python train.py --arch="unet" --dataset="crops of objects in photos (Visual Genome)" --crop_scale_min=0.7 --horizontal_flip=true --task="inpainting" --loss="charbonnier" --norm="batchnorm" --upsampling="nearest_conv" --residual_init="none" --optimizer="muon" --momentum=0.95 --batch_size=256 --warmup_steps=1000 --weight_decay=0.03
Rows from block 5, named by matrix and row number. Each number is 128 + 24 x the weight over its row's rms, rounded and kept within 0 to 255. All counts start at 0. Numbers have three digits each. After the name is the row's rms in percent of the matrix's.
# short0: shortcut pointwise conv (model.decb.0.0.short.0.weight, 256x512x1x1), inputs 342-511
short0.152 093:125131125127127127128126129132121127133133131127123124128132127131130123125131126133125126131125129129126126128128125129129129127128126126124127128128130125128133131125126126130125128130125127126123130126127131132132122126127130128131130126122126129125126131124130127125127128127127130130122130121127128132130132133129126130128127125129128132130127133133130126126129133128128127124126126131126127125129130129124131128131125124128130128127126133125128130124128130127125131128124126131135125126129129129127132133
short0.153 089:128125123123131128128131127123127130127127129132129131129127126131125130127129129128129131127130123127128132130131129131124128126127125132129129123130127130128130127130126127127130128128127131127124131127126124131129126127127125127126129127130127127132129127129127126128125129130127130124127129127127127131123128125128128126126127128125125128127130127122125124129125125127131131126130130129133127131128129129121128128125130128127127126131126129126130129128131126130127129129128129129128126127128127127124127128
short0.154 100:132124129129127127127129129126128131130129128126130129130128131128124128126128127128129126129126125124127130128126132131124127129127127130127125129130130129127129125128126129128124126129128128129126128134126129126123128129130129131129129130124124128128129129130131126128127131126131130129127130126129127131129127128130126128124132127130133132125130126129127128129129130128129130128128131131128127125131126131126128131128129127128130127123131127126126131128133127128130127128129126130130125128129128130125126131
short0.155 100:130127134130131127131128127124127128128128130128128130126126129127128131126125129127127126125129130127129126130132126128129128131126127131127126125130127127131127128128125131126129124128128127125124126127130124126128126125127126129127131130129128129125128124129126127127130127131126131130126126130128128126122128128132131128127130133128131125126129127128129126129125128128125125129129125125129127127128130128129126126128126127126128127127129125130126131126128128128127130128129128125126129127126127127126127126
short0.156 090:129129131126128129125124128125131129136127129127128130132125131125127130128126125130129131127129124126129129128124131129127127126127127132129127128126127127124124123125128127132131131128131127125124130127128127124128126128131128129131125127124126127126127130130128123123127125128130128127130125134126127130126129127123127130128127124125129130125129128131130130124129125128127129126130128127127130129130127126132125129132129128126128130125133124130125131128131129126125127129125128129130128126125131128129130123
short0.157 098:126127129130127130128125129126128127132127130129128129134127129130124123127128131129125125131126127131133124129123131126122128126132126133129126126124127129126128126125127130132127129129127127128131126130130132129123130131134127128126130128126126129130126128126127123128128121128130128128126127127126127129124130132129124130127126128126126129132125128127128128126127130127127129130130126127126126125127127129131128130131128127127125132128128129128128132122126128128126128127129129127127129126125130128125127128
short0.158 096:129128130126129126128124127125128129128124126130125126128129130126129132129128126124127129129129125127129128130127132127133130132127130129126130125122126129127127129126126125126130122126124130129127128129130128126130123131128128126128128129132132128126131124127124129129128130124125127126128128127127124126125125127121128131132128126128128127129129131127127129133126128126127129127132128128131125131133130132128130128128125129125127123126129127127128129130132125127130130125128130127128128130128125129131126125
short0.159 113:129127130130133125130126131127125127130123131125125129129129128127129131130127130127128130129129127127128128132129126128129129127127129129130132128127129125129130129129126129129127127124124128128124127129131129126128130129128129130127124129127130129125130129129128129130128128130128128126128130131127126128129124131127130126130131128129130129127129130128127127128129127129125126124125127128129126127129125130130131131129127126130131126131126134129128126127127128125129125130129125129130130130128128129123130130
short0.160 108:126125128127124129125127128127128132127128128127124127126126126133126128131130131127132127123129128125129128125127126129131127126129130125127126128131127127126126128130128127127129127128125126130129131130128125128128127126126132129127125130126126133127131127131129131126124126129124130128129129126128127128131128127130126129127125125131125128125126128127128128129133130126130127131128129130125123128129128130126130129125131126130126128129123129124132127129126126127128128127130129127130126127129129127126129127
short0.161 091:125121130125130125128127122129126126130131124127128122130128131123128127128129129129128125127129128128129127130126123129128129128126130129128124132128126127127130129124126127131131126127124127125132132132124125133127130123131128124129128130129131128130129132126128128125129127125127127128128128126129127126130130129128128126124125129128129126124126131128126132129126131129126125133130126130125126132128126128130129130126131129130128124126128127129124128133126126128124130126131131127129124131131128127124129130
short0.162 096:127125126129123134127129132124130129125128131128128128124129125129128130128128125132131128128125129129129130132132128130129131130130125127129126122128125129125127132127132129127128128129125127129125130130124129126132124129125130127127128127130125130130126129131127129128124123128127132127124127131127131126131124123131129130132126126133129131130128125128125125129129128127132128134130129131127125128129132126125130131130132127134126130129121128130130125125126127128127127128126127128130126128128131128126130129
short0.163 093:128128133126126121123128130130127129129129132127131130125126126129132125131123123130125126124130128128132129126123126130126126129130125124128128131123124127122127128131124127130131126125131132128134127133128126131128132132128126129127126129130127123128128125128129128128129128125126126129128125128127126125131131126127126127131123125120125126123123127129129129127127124128129130127129129132126128126130129125125129130127127127127125126127131127128126124131125125128130125128130128129121134125131131128129128125
short0.164 097:124127125131126133132130126128125126126123125127130128130130132130131128129125125129127124128125127121131134129126132131126129128129126131130128128131127126124128123126125126127127124127125132132125130126131127129126132131127133127128129131122128127132131131127127132131125125130130128130131128126130124124129126125129134125129124132126125128128131125130130129131132130130130127125128128125128128130130128132130131127127125126130123129127129127133127128122129125124130123128128123124126131130127135126127128125
short0.165 101:126130127124128130129128129123133130130127127128127130129129130126124131133127129128131131126124124126124126124131125130133129130128131127130127132122122129125123125127129127129130128129127129135128131128127129127129128124123123127125127129132129127128126128127125126127128127128126128129129126130123126129132131129125128132131125126127126130131126127126130126130127127124127128131128129128127129132128126130126129124127125126128128129126131126124130129125129126132128128127127129126124127127128127127131128127
short0.166 096:128131126126130127126122131128130131127130131130128124128123130128128127128129127125128131128128126128125132131128126129131126130125126123128131129130128124129129129128127127131128127129124124126127129130129125127126126129127127129128126127128129127129130126126127126129129129129128126127127132126129128128128126126127128126133126125128131127132128128127126127127130126130127124127133127126130131125127127130127125130129127125128125130127127127126126128127126129127125126129127127129126124125128127127131132128
short0.167 100:127132127127128126128126129129128127127131126126130128127125127126128127125128130130126128126131132129130128134127128129129128128127128130126127127130128124128129128129129129130124130132129130125132128129128128124129129127127126129127129130129133127129128126128130126132128130131127126130128127128131127127128131128131128128128129128125123131129126128130128128128129127127131131127129128127125127129128126133126131126127130131129125132129126125129127129129128132126129127129127124130127131126125129129130128132
short0.168 096:128130128132126127130127127128132130128130129127130129126128130127129127125129128129125130127128129130128127125131129128128130126128127128128128131126130128128131126131132127127129129128129128126125125127130128126126132129129127127126123128130128129129124125129129130128130129129131124125129127131130129129130129127127131130129128130128129126129127128129129128128130125129125127129128127128127131128131124129126132128127124128128128129129128127125127129129125130126130128128127128129129127126127125127127127127
short0.169 113:131129128127127130128126126125125125131132125126128130130125125128127127129129129125126127125128131125126128128126126128128127130128128125126129126127128133131130125128124129130130125129127129125131127128125126129129126129127126126127127127128130130124129128131129128130128134132128124127128125126126129131126132126130123132128130128129127125130127128130126128125126128127129126129126128123127128126130123131128127125127127131130126129131131128129129129129129130133123128130130128125128127128126128123132125124
short0.170 097:126128131126125134129129126127127124126130128128125127128133128125126129129128127131129127124126124128124126128131128129129131126128126130130127129133124132134126128131129133126131130133128128128131130125124128128130130126128128128128129128128131130131131128127127128128128128127128130133123128130125126123127126126129128129128124125126129128119128126131129126130129126132130132130124131128125128128132124129133127127126127130132128129131126126128129124132128126130130133129124128130124128130130130125126128129
short0.171 090:125129125130127128131129127123128130130128126128129133132127130132128128127127125125132128129130129125129134129127132126129130131132123125125125129130126133125130126128134126127131126130129131131128128130130127124129123126131128126131124130125126128127129128131127130128122129126131129126130125129127126130131131129125129131128128129126130125130131125130132126130130127128126124128132129129127124129130128126129134128131127126130122132129129127127130132124127129131128130129125126124129130131127126128132127128
short0.172 103:126127129130128132128129129127128129128129132130127131129128128127128127131130127130130127130129127128128129128128126131128128129128125127131127125130128126128128126131129126127128128127130128128124130128131127131126130125130127130125125129126126129129126130129129129127126128128124132130127128131125123129129124129127132128132128129127130129127128128124130128131130125129125130128129126128128126128125130129131130127127129128129132127129128127128130131128124125125126128131126128130125129128126126131130129129
short0.173 094:127128128129124127131130123125127128127126132128130129133132127125125125124128129128129126129127128131130129124128128131128131133126130129130130126129129127130125129127130128130128133127127132126127128125126130127132127124127127125129130125128127126131134131123128127126129127129128132127131126127126130126129123128128130133125127128134127129128132123127130132127126131131127131130127127126125132126131124129134127130130126128127126129128128126129128127125133128129125131128126130128126128130127129133131129126
short0.174 112:129127130130128132128130129127126129123129129128128129124129130128126129128126121133131133127127128126129133129129133130131131131131127134129128126127126127125124128131128131126131132126132125132126128127126128128129130129127127130125128129125124129130128131126129125130128125129133132133127126133129129128129127126128129133128128127125129131128130129123130128127129128131129128128129130129128127130130130130130126130129129127132130127128130131127127129130130128128129127128129126124131131128131125129128128131
short0.175 097:126131123128125131130131129127129126128124127128127129133129126128127133132127128124132131127129126128129126126125127128127131125131132129134127128131122129125129131129129130126129124133124129128130127128132126129126129127123129132123129126131131128132129126134126128129129126124126128123126130130126129127127126130126130127130124128129128126131124128130125126131131127127127128124129130129130128130126126127124134127128128132128128129131123128133130126129129127132129126127124126131129129132128122126130129126
short0.176 102:124130128129129128127127126123126128126128125126130129130129130128126124123130130131128126126130126127127128129130129127127126126128124128128125130127128129129129126128123130130127124127130129127128129127127129130130127131126128124129130124128128129129131130124124126125128127129130127127130127130126129128127131126127126131128131128128130127127129128131126127127126128128130129129126129129128129127131127126126128128131126129127128130129131128128125129129129127131130130131127128127127131131128130127129128131
short0.177 118:130131127129130127127130128128130128127126129132127131127129129130130124131128126126130128130129127130126127128128129129130128125127125129131128129130130130128132128127128124128129129126128127128129128129130130130129131129127131127125129127131130128132128128126127129127132128131128125132128130129125128130127127129128131127125130130128130127129129129125129127128128129127127126127130129129132131126126128128128131128130130133127130130128125128128129126127126129128128129128128127128126129126128126127130129130
short0.178 098:134130131127128127128127128128135130124131127129130127127131125127126127131127124127128132125129126127126130124127131127125132131128126129133129131125126126128124128130125125127131126124128125125126129130130133127130130127127127124134127132132129132126128127128130128127132130125132128129127126133132131132130127127125131129128127128128134127132129135125129126130126130123127128127127128130128129131124132130126130130129125126126128126124126125126127127130126131128130124125129131130131126129131124125124130128
short0.179 104:133129129128128127131127129129126131128130129129130128129127127127126125125126126131127129132130127129132126130127129128123128130131129129130131128126127128125128130128125128128127128126128126126128128131127131128127126128125126126124127128130123128133129129127133129128129132131132130130127128127126128133128128128130128129126126130129128129128124126127127126128125132126129129128127133133125129129128125130125129129130126130126131125127125127126128127130128128125128126130129128127128127127126128127129128130
short0.180 096:130125128127127125126129128123129131128130128121130123130128132128127125129128129127126130128133128128130129127129130127128125129130126131125125124128128127126132134126126127129126128130125127129126124125131130129132130127133128126130129129131130128128130128128130126131126127123128130125129126131127127124130126126125131129132129128127127127127126129126131125129123132129129132128133129128125129127130126131127131128130129129126128128127130126128125127128131126130132128132129132129124131124127129130125129126
short0.181 104:126124130127131126128127127131127124129127127123122128131130128127127127129131129127130126126124128126123127124125130126127125127128128124129127126129127131129128125130124125128130128128130129131128128126126129128126128121128129125128130126125129129126126127127129129129125129127127128129128124123129129130127130130130129128129128124130132123126131126128128126129128130130128131127126128127129125126127129126128131126127128126131128127127129129127128129130128131130129129128126128130129129128130128127127125127
short0.182 114:126129124130129130129131125129129128133128127130128127127127129129130128128126124127125133131128131129128130128126128127126130127132126125130129130125126133126127128131126126129130128130126131128131126130128128129126131131128130128127129127133132121128127130125127125128132127132127128127128128128129129129129129129130125127124126128126130126130125128125129130127127127131126128130131127126129127130129126125131129128125132129128126128127130127130126128127128131127124126129130129128126129129132125125129129128
short0.183 099:123131131129126132125129126128129127129130131124125131130129128127128126129132130132131128129130124128125126124126130129128128125128127130128126128127125125127129127127125133132125127132130129126126128130126127131128128124127127128129126127125131124131127129128126127127127125129130130129130127134126127126128130130131124130125130131129130126125127129131130130126129130128128133132130131124123127127130128127128127131128125131129130131130124128124126132126128125128123127129130128127125131129125131130124127129
short0.184 094:125131131132128131133134131135126126128130126133130133126126128126127126128127128127128126130125125133127122124127127127130130128129132125127134125127125127129130125135127130130124126131130130129128127127129129126131127126130129129125128127129127129132130125125126126127130128132131128124126127129127125126123127125127129130128131131123123126124127132131129128133129129131132124135127125127126126131130128126133129129131126127126128128130128132120126133126127123129126128127130132124131129130132131130127121128
short0.185 098:129124127125128128126128128126131125127132130127127125132130126125124128132128131129127127130124125128129125129123129132125126125126128128127127127129126127124126126127130128126125125124128125126128131129125130133123131126128131125127131127124128127132129131129129131123130131126125126132128126126127132128125124127130125123125127128129128128123124125126126125127133132131127133128130128130126126131130128132124128130128131127129131125126127128127125124124130126128127126129126130127128135130128124129121128123
short0.186 103:128132125125127127131126127124130125125127126129130131125131130127128125129130130134129130126125130132128129128133127124130125129128132129130125129130129124127125129128127129125129126128128130130126128126127131130127124124125130127126129126125130130129129126130125127127127127128129130127126125124133129130124129127126132128130124131127126126129130132129128123130125126126133129131126129125127127129125128126123130125128125129127127122128125130126127125128126129128131132126130132130130128130128130126126130131
short0.187 098:133126126128128127130126128127131129125125130126128131125132129127125129127127124128129126127128126130129126126128132131123129126126130129131124126127130133132130128129128132121129123125130132129128130123126133126128127128126127126127127128124125129128127129126131129128127127127125129127127128132131131130128128131128132126127127128128130130127128126127130125125124127127128132127128130129131127127130129130128129129127125129132132127125129125128129128127128124127129127127130125129131130130124122129123130129
short0.188 088:129132131131128131129130122132131127127128128130124129128129126127127132130121132129130125128121131122122129132131126126128125125128128125127129132129131126131129128128130129129125126128127127126128131127124123125128128126127134126130126124128124133126128129126128127129129133125123126131125128126129131130121129125126126129127127125129132125126130127127130129125129127131125126131126128126126127129130125131121131125129126125129130123130131124122134128131128125128127131129125131129131129128131130128131128127
short0.189 098:124129126124126129125125127130128125132126126127126130130126128132131132126127131122128129130129127122128127130131128131129129128128127121129124124127130126124127126125130127129131130132127133126129129127128127125128126127128132127130127128123129131125127130128127129128126126124125128126127128123128127128131129128127127130130127126125129129128130127128130128129131130132129127128127127125129128130128129128129131129126129125129125129131127128127129128129125128128129126126126125130128126127130130131129130126