{"model": "image inpainting model", "dataset": "crops of objects in photos (Visual Genome)", "train_examples": 61751, "image_size": 40, "crop_scale_min": 0.7, "horizontal_flip": true, "translate": 0.12, "task": "inpainting", "loss": "charbonnier", "arch": "unet", "norm": "batchnorm", "activation": "mish", "widths": [64, 128, 256, 256], "blocks_per_level": 1, "block": "sep", "attention": false, "upsampling": "nearest_conv", "init": "torch_default", "residual_init": "none", "optimizer": "muon", "muon_scale": "match_rms_adamw", "lr": 0.0071, "momentum": 0.95, "nesterov": false, "orthogonalizer": "newton_schulz_5", "adamw_lr_other_params": 0.0013, "grad_clip": 5.0, "steps": 10000, "batch_size": 256, "epochs": 41.5, "lr_schedule": "cosine", "final_lr_fraction": 0.05, "warmup_steps": 1000, "weight_decay": 0.03, "adamw_weight_decay_other_params": 0.01}
Rows from block 2, named by matrix and row number. Rows with one number belong to one channel. Each number is 128 + 24 x the weight over its row's rms, rounded and kept within 0 to 255. All counts start at 0.
# convs1: first pointwise conv (model.enc.2.0.convs.1.weight, 256x256x1x1), inputs 128-255
# convs3: second pointwise conv (model.enc.2.0.convs.3.weight, 256x256x1x1, transposed), outputs 128-255
convs1.36 [147 123 131  99 128 148 154 161 153  94 115 122 122 122 126 165  98  90 130  97 113 152 143 120 149 127 163 148 148  79  64 137 151 135 108 132 155 123 155 140 147 118 121 159  92 127 151  86 100 126 140 114 139 117 121 142 124  97  82 126  93 122  99 154 117 111 118 174 130 116 136 128 146 120 151 109  79 127 104 114 116  85  58 145  72  64 128 123 136 118 144 113 112 143 156 133 139 122 105 150 117  90 116 135 146 112 133 146 121 123 127 102 119 130 175 166 103  89 131 134 135 106 144 157 133  90 173 161]
convs3.36 [134 104 144 125 145 104 113 139 138 153 141 136 135 130 120  89 147 126 130 129 154 136 147 122 115 121 126 132 129 130 125 145 101 164 114 126 142  96  98  75 136 132 107 126 146  74 105 110 120 122 125 154 127 122 128 146 150 120 159  89 106 120 163 158 129 148 127 135 112 121 146 165  80 124 122 105 148 148 103 210 129 143 162 120 216 145 162 131 118 154 144 116 169 111 119 126 126 131 120 112 125 122 157 146 139 151  84 123 135 151 117 100  89 129 171  94 115 149 159 149 160  73 118  58 140 107 161 110]
convs1.37 [106 155 156 168 175 118 145 120 112 135 116 118 108 129 132 139 115 154 124 171 142 147  63  85 176 154 106  97 140 143 158 106  93 115 143 126 123 133 110 115 118  86 134 127 125 107 178 151 106 137 125 168 142 109 134 143 114 112 170 136 131 134 149 162 119  88 121 144 126 142 137 118 110 146 117 114 167 102 149 137 110 161  83 123 120  96 137 129 168 120 124  81 137 110 111 163 103 102 124 124 140 111 131 116 134 156  35 110 157  84 106 115  97 151 101 153  98 137 161 129 101 134 110 150 152 103  89 110]
convs3.37 [129 135 114 102 126 140 145  99 123 153 137 152 158 140 127 149 137 130 115 132 127 142 150 156 112 142 143  96  83 138 137 167 104 119  95 123 111 160 121 117 159 103 169 122 108 189 154 123 164  81 113 121 113 119 141 112 100 132 107 143 117 101 170  90 125 144 112 116 131 132 132 141 138 158 105 143 138 122 136  94 113 153 132 177  89 156 128 145  77 129  86 115 134  79 125  99 117 134 142 116 102 181 117 128 120 105 123 107 123 115 147 142 115 164 116 135 109 120 122 139 119 124 119 138  81 144 143 123]
convs1.38 [ 93 166 100 114 135 131 135 132 152 122 148 129 104  98  89 136 143 182 112 149 130 121 121 121 133 104 170 110 177 146  64  88 124 119 146 130 106 162 122 146  66 102  82 116 104 134 118 117 113 161 184 106 132 153 131 139 149 137 122 158 145 162 124 146 100 137 122  87 144 150 129 146 101  89 121 124 140 128  82 127  83  89 116 126 136 125 124 125 134  73 118 118 132 139 152 126 143 104  66 118 127 115 130 137 113 145 145  98 115 105 124 125 155 127 111 163 167 145 143 127  94 115 115 161 135 117 138 137]
convs3.38 [129 133 138 139 115 118 125  97  97 125 145 113 141 106 157  77 138 140 121 118 161 114 109 112 151 177 115  61 127 152 138 139 129 107 122 142  83  89 138 138 123 157 127 108 136 107 120 115  75 133 182  94 131  98 143 197 125 120  96  66 110 121  69 115 125 119 129 125 163 110 138 172 127 106 119 161 150 154 128  92 147 115 129 134 147 136 124 112 110 135 159 161 117 170 111  86  79 110 121 128  90 133 137 125 154  98 165 161 100 158 108 124 112 116 121 141  67 152 163 134  94 137 169 181 131  87 143 150]
convs1.39 [108 140  91 124 117 120 110 149 121 153 112 127 126 114 134 177 123 164 161 139 116 114  94 100 139 150 127 130  89 170 144 150 144 109 124 112 136 115 135 117  82 162 135 120  86 139 116 127 180 142  87 130 122 130 118 144 126  90  91 151 110  96 124  93 154 161 156 123 168 140 129 109 111 112 115 138 141 163 121 128 133 117 133 142 111 178 204 131 151 136 123 136  88 140 123 161 133 134 185 156 125 138  95 119 129 118 137 159 112 102 146 155 141 141 120 104 144 143 116 131 139 114 121 214  88 144 125 138]
convs3.39 [149 163 112 142 144 109 149 151 147 111 134 137 135 125 145 111 136 178 163 154 151 106  76  79 133  62 138  98 118 108 133 122 157 113 149 121 176 121 132  97 118 152  90 125 150 153 134 127 112 142 155 149 120 165 107 156 121 140 192  86 102 140 132 125 136 117 105 125 102 117 131 102 123 158 143 109  76 113 123 192 132  89 146  90 115 113 152 138 132 154 115 135 136 142 124 162 131 154 108 115 138 106 108 147  99 134 123 124 163 119 139 133 151 130 126 109 133 115 125 128 117  99 164 147 142 149 178 107]
convs1.40 [119 159 109 152 107 170 147  89 130 135 134 142 121 136 136 127 160 125 145 124 137 128 157 119 121 107 167 101 126  90 115 146 165 133 115 132 122 109 147 142 170  85 154 120 116 100 135 119  94 141 151 140 107 137  75  84 138 107 118 129 151 170 133 122 103 121 101 160 123 166 125 157 158 133 152 111 121 123 162 127  82 128 152 168  96 112 123 115 178  96 171 114 141  91 190 100 144 113  64 149 129 146 123 129 105 135 136 127 108 133 205 121 100 218 127 131 110  93 110 133 172  99 116  93  98 105 111 124]
convs3.40 [124  88 137 139 146 133 161  88 176 114 129 164 131 145 124 125 103 149 146 147 147 110  85 133 161  91 113 112  95 118 130 114  94  94 120 157 121 128 145 119 130 158 123 119  98 135 125 183 125 138 154  83 135 162 107 131 121 122 106 124  86 139 162 154 185 136 159 116 138 124  81 151 123 146  94 107 118 141  78 109  95 129 120 160  99  90 133 161 138 187 138 111 141 130 117 114 151 129 119 110 129 106 115  92  65 134 123  74 140 112 138 164 115  96 132 133 126  99 112 141 138 154 173 108 123  98 108 131]
convs1.41 [150 102 143 127 131 147 123 118 123 104 119 136  96 113 113 115 133  85  80 160 113 116 150 128 117 136 127 162 135  97  88 104 133 104 144  96 116  71 113  87 145  95 142 133 119  96 139 109 123 126 207 125 133  82 141 100  35 156 126 136 144 161 138 127 125 134  63 152 146 136 145 146 130 126 137 149 110 136 137 130 117 138 172 120 137  93 107 107  97 127 126 121 127  98 111 112  88 112 124 110 123  99 121 140 163 116 138 109 117 144  66 113 158 158 153 149 101 117  93 129 117 136 146  87 165 137 168 149]
convs3.41 [108 110  96 138 121  91 146 125 106 145 112 148 136 112 129 113 146 119 136 130  92 127  99 151 151 113 113 139 112 122 131 113  93 120 134 130  77 126 108  72 129 119 154 133 116 159 154 139 161 106 139 133  98 147 158 126 128 117 160 133  89 109 139  82 110 104 139 176 120 106 107 158 132 110 142 108 140 113 126 127 144 132 126 132  99 131 161 104 135  90 102 116 107  66 146  99 103 108 137 105 129 115 114 137  70 138 172 101 121 142  85 137 115 121 148 121 129 159 153 149 105 175 140 107 130 154 114  89]
convs1.46 [127 151 125 136  96  59 150 131 120 138 116  92 144 127  87 144 152 141 125 133 103 105 122 101 137 153 147 133 145 138  99 103 140 106 118 160 152 130 140 142 125 141 162  79 109 114 116 174 151 144 121 139 119 119 145 174  95 157 116 163 190 135 114  89 129 108 127  88 149 151 114  94 133 127 151 115 143 145 135  94 147 123 161 147 134 115 140 123 109 143 139 127  97 133 103 116 146 143 144 145 136 141 135 114 123 162 144 161 133  98 127  95 129 137  69 119 107 108  63 160 136 130 176 101 136 131  27 144]
convs3.46 [143 127 132 105 131  82 108 161 145 102 135 122 109 127 139 107 144 154 112 153 118 124  93  80 130 164 117 138  77 106 139 145 149 132 139 107 161 114 181 118 130 160 126 107 138 118 126 139 123 144 141 125 117  85  73 171  96 127 122 104 152 106 147 132 151 143 106 146 151 113 136 121 127 101 113  92 126 123 116 117 113 112 155 141  98 134 164 158 145 170 100 117 152 111 116  99 127 127 149 103 104 124 183 135 130 133 137 114 142  91 157 106 138 139  14  70 125 123 106  85 113 140 146 146 119 135 119 140]
convs1.47 [135 121 110  73  95 124 141 118  99 175 114 135 143 134 123 132 117 114 131  78 154 117 145 132 109 102 121 160 132 133 127 103 121 130 113 138 127 115 163 157  91  97 123 132  69 142 121 147 158 145 151 112 124 120 150 131  96 142 138 140 104 139 148 140 145 130 149 114 126 150 127 154 168 106 154  82 141 118 151 156 146 123 140 122 138 123 146 128 116 158 129 125 143 123 160 130 137 109 105  86 136 120 151 120 153 151 190 124 151  99  92 134 118 126  82 155 119 142  67  96  98 140 124 152 119 123 158 127]
convs3.47 [148 115  79 154 123  95 139 153 142 109  97 102 141 128 142 137  98 138  94 122 159 140 125 105  89  63 139 101 119 141 113 113 104 123 122 134 133 134  87 170 113 159 130 128 107  86 103 130  97 143 151 120 123 147  96 109  96 106 152  99  76 129 112 107 119 129 110  95 137  88 173  91 116 103 103 107  89 103 155 125 129 117 119 122 156  92 158 125 117 144 140 125  88 127 121 125 153 142  98 151 123  87 123 121 146 142 153  87 132 109  98 156 117 113 139 143 126 128 106 103 133 140 181 110 142 104 131 161]
convs1.48 [113 158 145 106 100 130 140 151 154 123 134 153 115 122 142 130 120 113 144 129 121 136 159 148 132 122 118  91 125 150 155 118 165 120 192 112 123 110 126 151 116 164 148 116 142 155 124 111 142  99 122  67 154 138 170 109 115 153 106 130 163  98 117 139 127 157  90 161 123 140 137 157 154 135  93 173 106 157 154 109 107 159 104 110 124 104 170 115 145 121 110 109 132 119 123 156 133 163 175 161  98 110 112 128 169 145 156 115  82  95 105 122  60  95 106 137  93  65 150 142 134 135 105 140  71 111 120 156]
convs3.48 [119 164 142 119 142 117 117  94 134 140 127 151 110 147 153 108 106 139 128 144 120 119 124 127  90 145 119 140  94 146 108 158 118 176 143 150 135  98 169 161  90 112 155  72 164 163 137 115 166  90 184 131 123  98 125 120 171 132  87 153 113 109 147 107 144 104 136 162  92 124 112 114  86 123 113 148  98 114 121  83 143 103 112 125 117 150 146 142 163 159 117 112 130 148 120 148 142 128 114 103 132 155 113 131 142 139 144 153 140 116 132 109 126 123 120 127 156 123  92 133 154 134 111 108 133 100 117 138]
convs1.49 [153 117 127 155 180 154  92 167 113  75 144 109  94 135 163 131 118 134 108 116 153 100 134 129 126 125 124 104 115 117 109 166 119 155 108 122 160 129  83 174 156 134  94 112 100 119 114 139 123 102 105 126 143 117 107 168 126 113 159 121  93 103 136 150 120 103 156 130 103 130 143 119  93 175 168 131 133 108 109 100 168 149 112 107 129 136 155 100  92 167 144 181 149 118 143 181 131 134 127 126 130 119 118 171 160 140 116 113  91 181 165 125 192 121 110 109 118 173 117 164 161 136 138 145 111  91 125 130]
convs3.49 [128 145 120 124 116 129 135 151 115 160 139 128 120 109 169 114  75 147 141 108 138 132 125 125  80 104 125  87 136 151 112  98  70 148 153  96 146 145 104 150 144 141  90 117 168 135 117 144  75 116 145 141 129 123 173 100  86 129 142 144 117  94  97 118 167 144 127 119 121 157 101 137 100 101 135 118 111 134 111 101 139 150  81 191 109 123 131 118 106 149 129 169 161 130 144 135 109 131 114 131 161 130 134 111 122  93 140 140 145  93 146 115 135 110 122 114 185  86 143 140 128 113 124 141 119 126 132 136]
convs1.50 [130 129  90 125  91 152 130 161 139 146 122 147 121  99 135  94 166 133 128 132  99 144 132 166 128 183 149 138 133 126 141 115 101 115 142  67 132 131 122 107  86 112 128 159 135 149  91 117 142 115  98 122 146 148 182 104 122 140 126 181 105  89  85 122 101 129 145 133 114 140  79 151 115 121 152 107 114 130 112 166 159 127 128  99  99 117 119 122 136 130 118 132 128 106 113  62 104 150 117  97 117 120 101 165  94 148 142 177 137 101 134 100 149 141 128 126 121 163 122 122 132  96 124 129  90 128 127 123]
convs3.50 [106 157  91 137 143 106 114 107 133 162 108 116 106  40 132 122 123 131 130  98 146 148 148 105 109 114 154 169 120 157 148 120  86 110 102 156 152 185 146 115 139 109  72 110 154 159 117 160  92 182 143 154  83  79 136  93 115 146 137 154 127 126 159 149 125 172 134 158 156 121  94 131 129 129 118 109 100 121 135  99  87 104 112 126 116 119 144 131 150  91 139  89 128 118 130 110  97 121 114 107 133 129 104 137 126 113 113  75 114 105 102  90 104 127 129 132 127 113 190 123 122 117 145 121 100 116 115 127]
convs1.52 [158 133 144 147 155 153 122 109  99 177 122 166 151 107 162 119 125 107 105 151 127 128  98 114 160 135 113 126  91 128 142 150 122 110 123 152 120  98 122  94 138 127 140 120 128 150 131 132 134 129 130 120 134 144 101 166 104 157 100 130 176 127 118 102 137 126 161 145  97 138 111 148 103 104 154 129 123 115 136 114 142 129 172 129 136 110 127  89 108 111 140 125 106 112 113 123 147 109 130 119 127 168 122 101 143  97 164 166 124 148 108  94 137 133 164 102 117  74 143 142 121 151 154 123 128 185 122 102]
convs3.52 [119 117 114 132  87 107 159 122 140 111 131 132 160 113 110 152 175 145 133 108 138 138 116 124 116 129 143 148 182  98  98 102 186 125 122 118 108 141 157 122 118 117 132 128 109 119 163 114 163  80 138 119  90 164 107 136 115 135 140 107 119 108 124 168  91 118 112 114 105 136 105 179 121 157 132 163 121 123 119 153 137 143 126 144 179 120 129 139 163 111 147 130 107 157 138 108 180 134 139 149 126 138 132  95 150 150 130 120 165  88 159 135 120 124 111 129  97 131 131 111 101 120 101 144 161 131 105 151]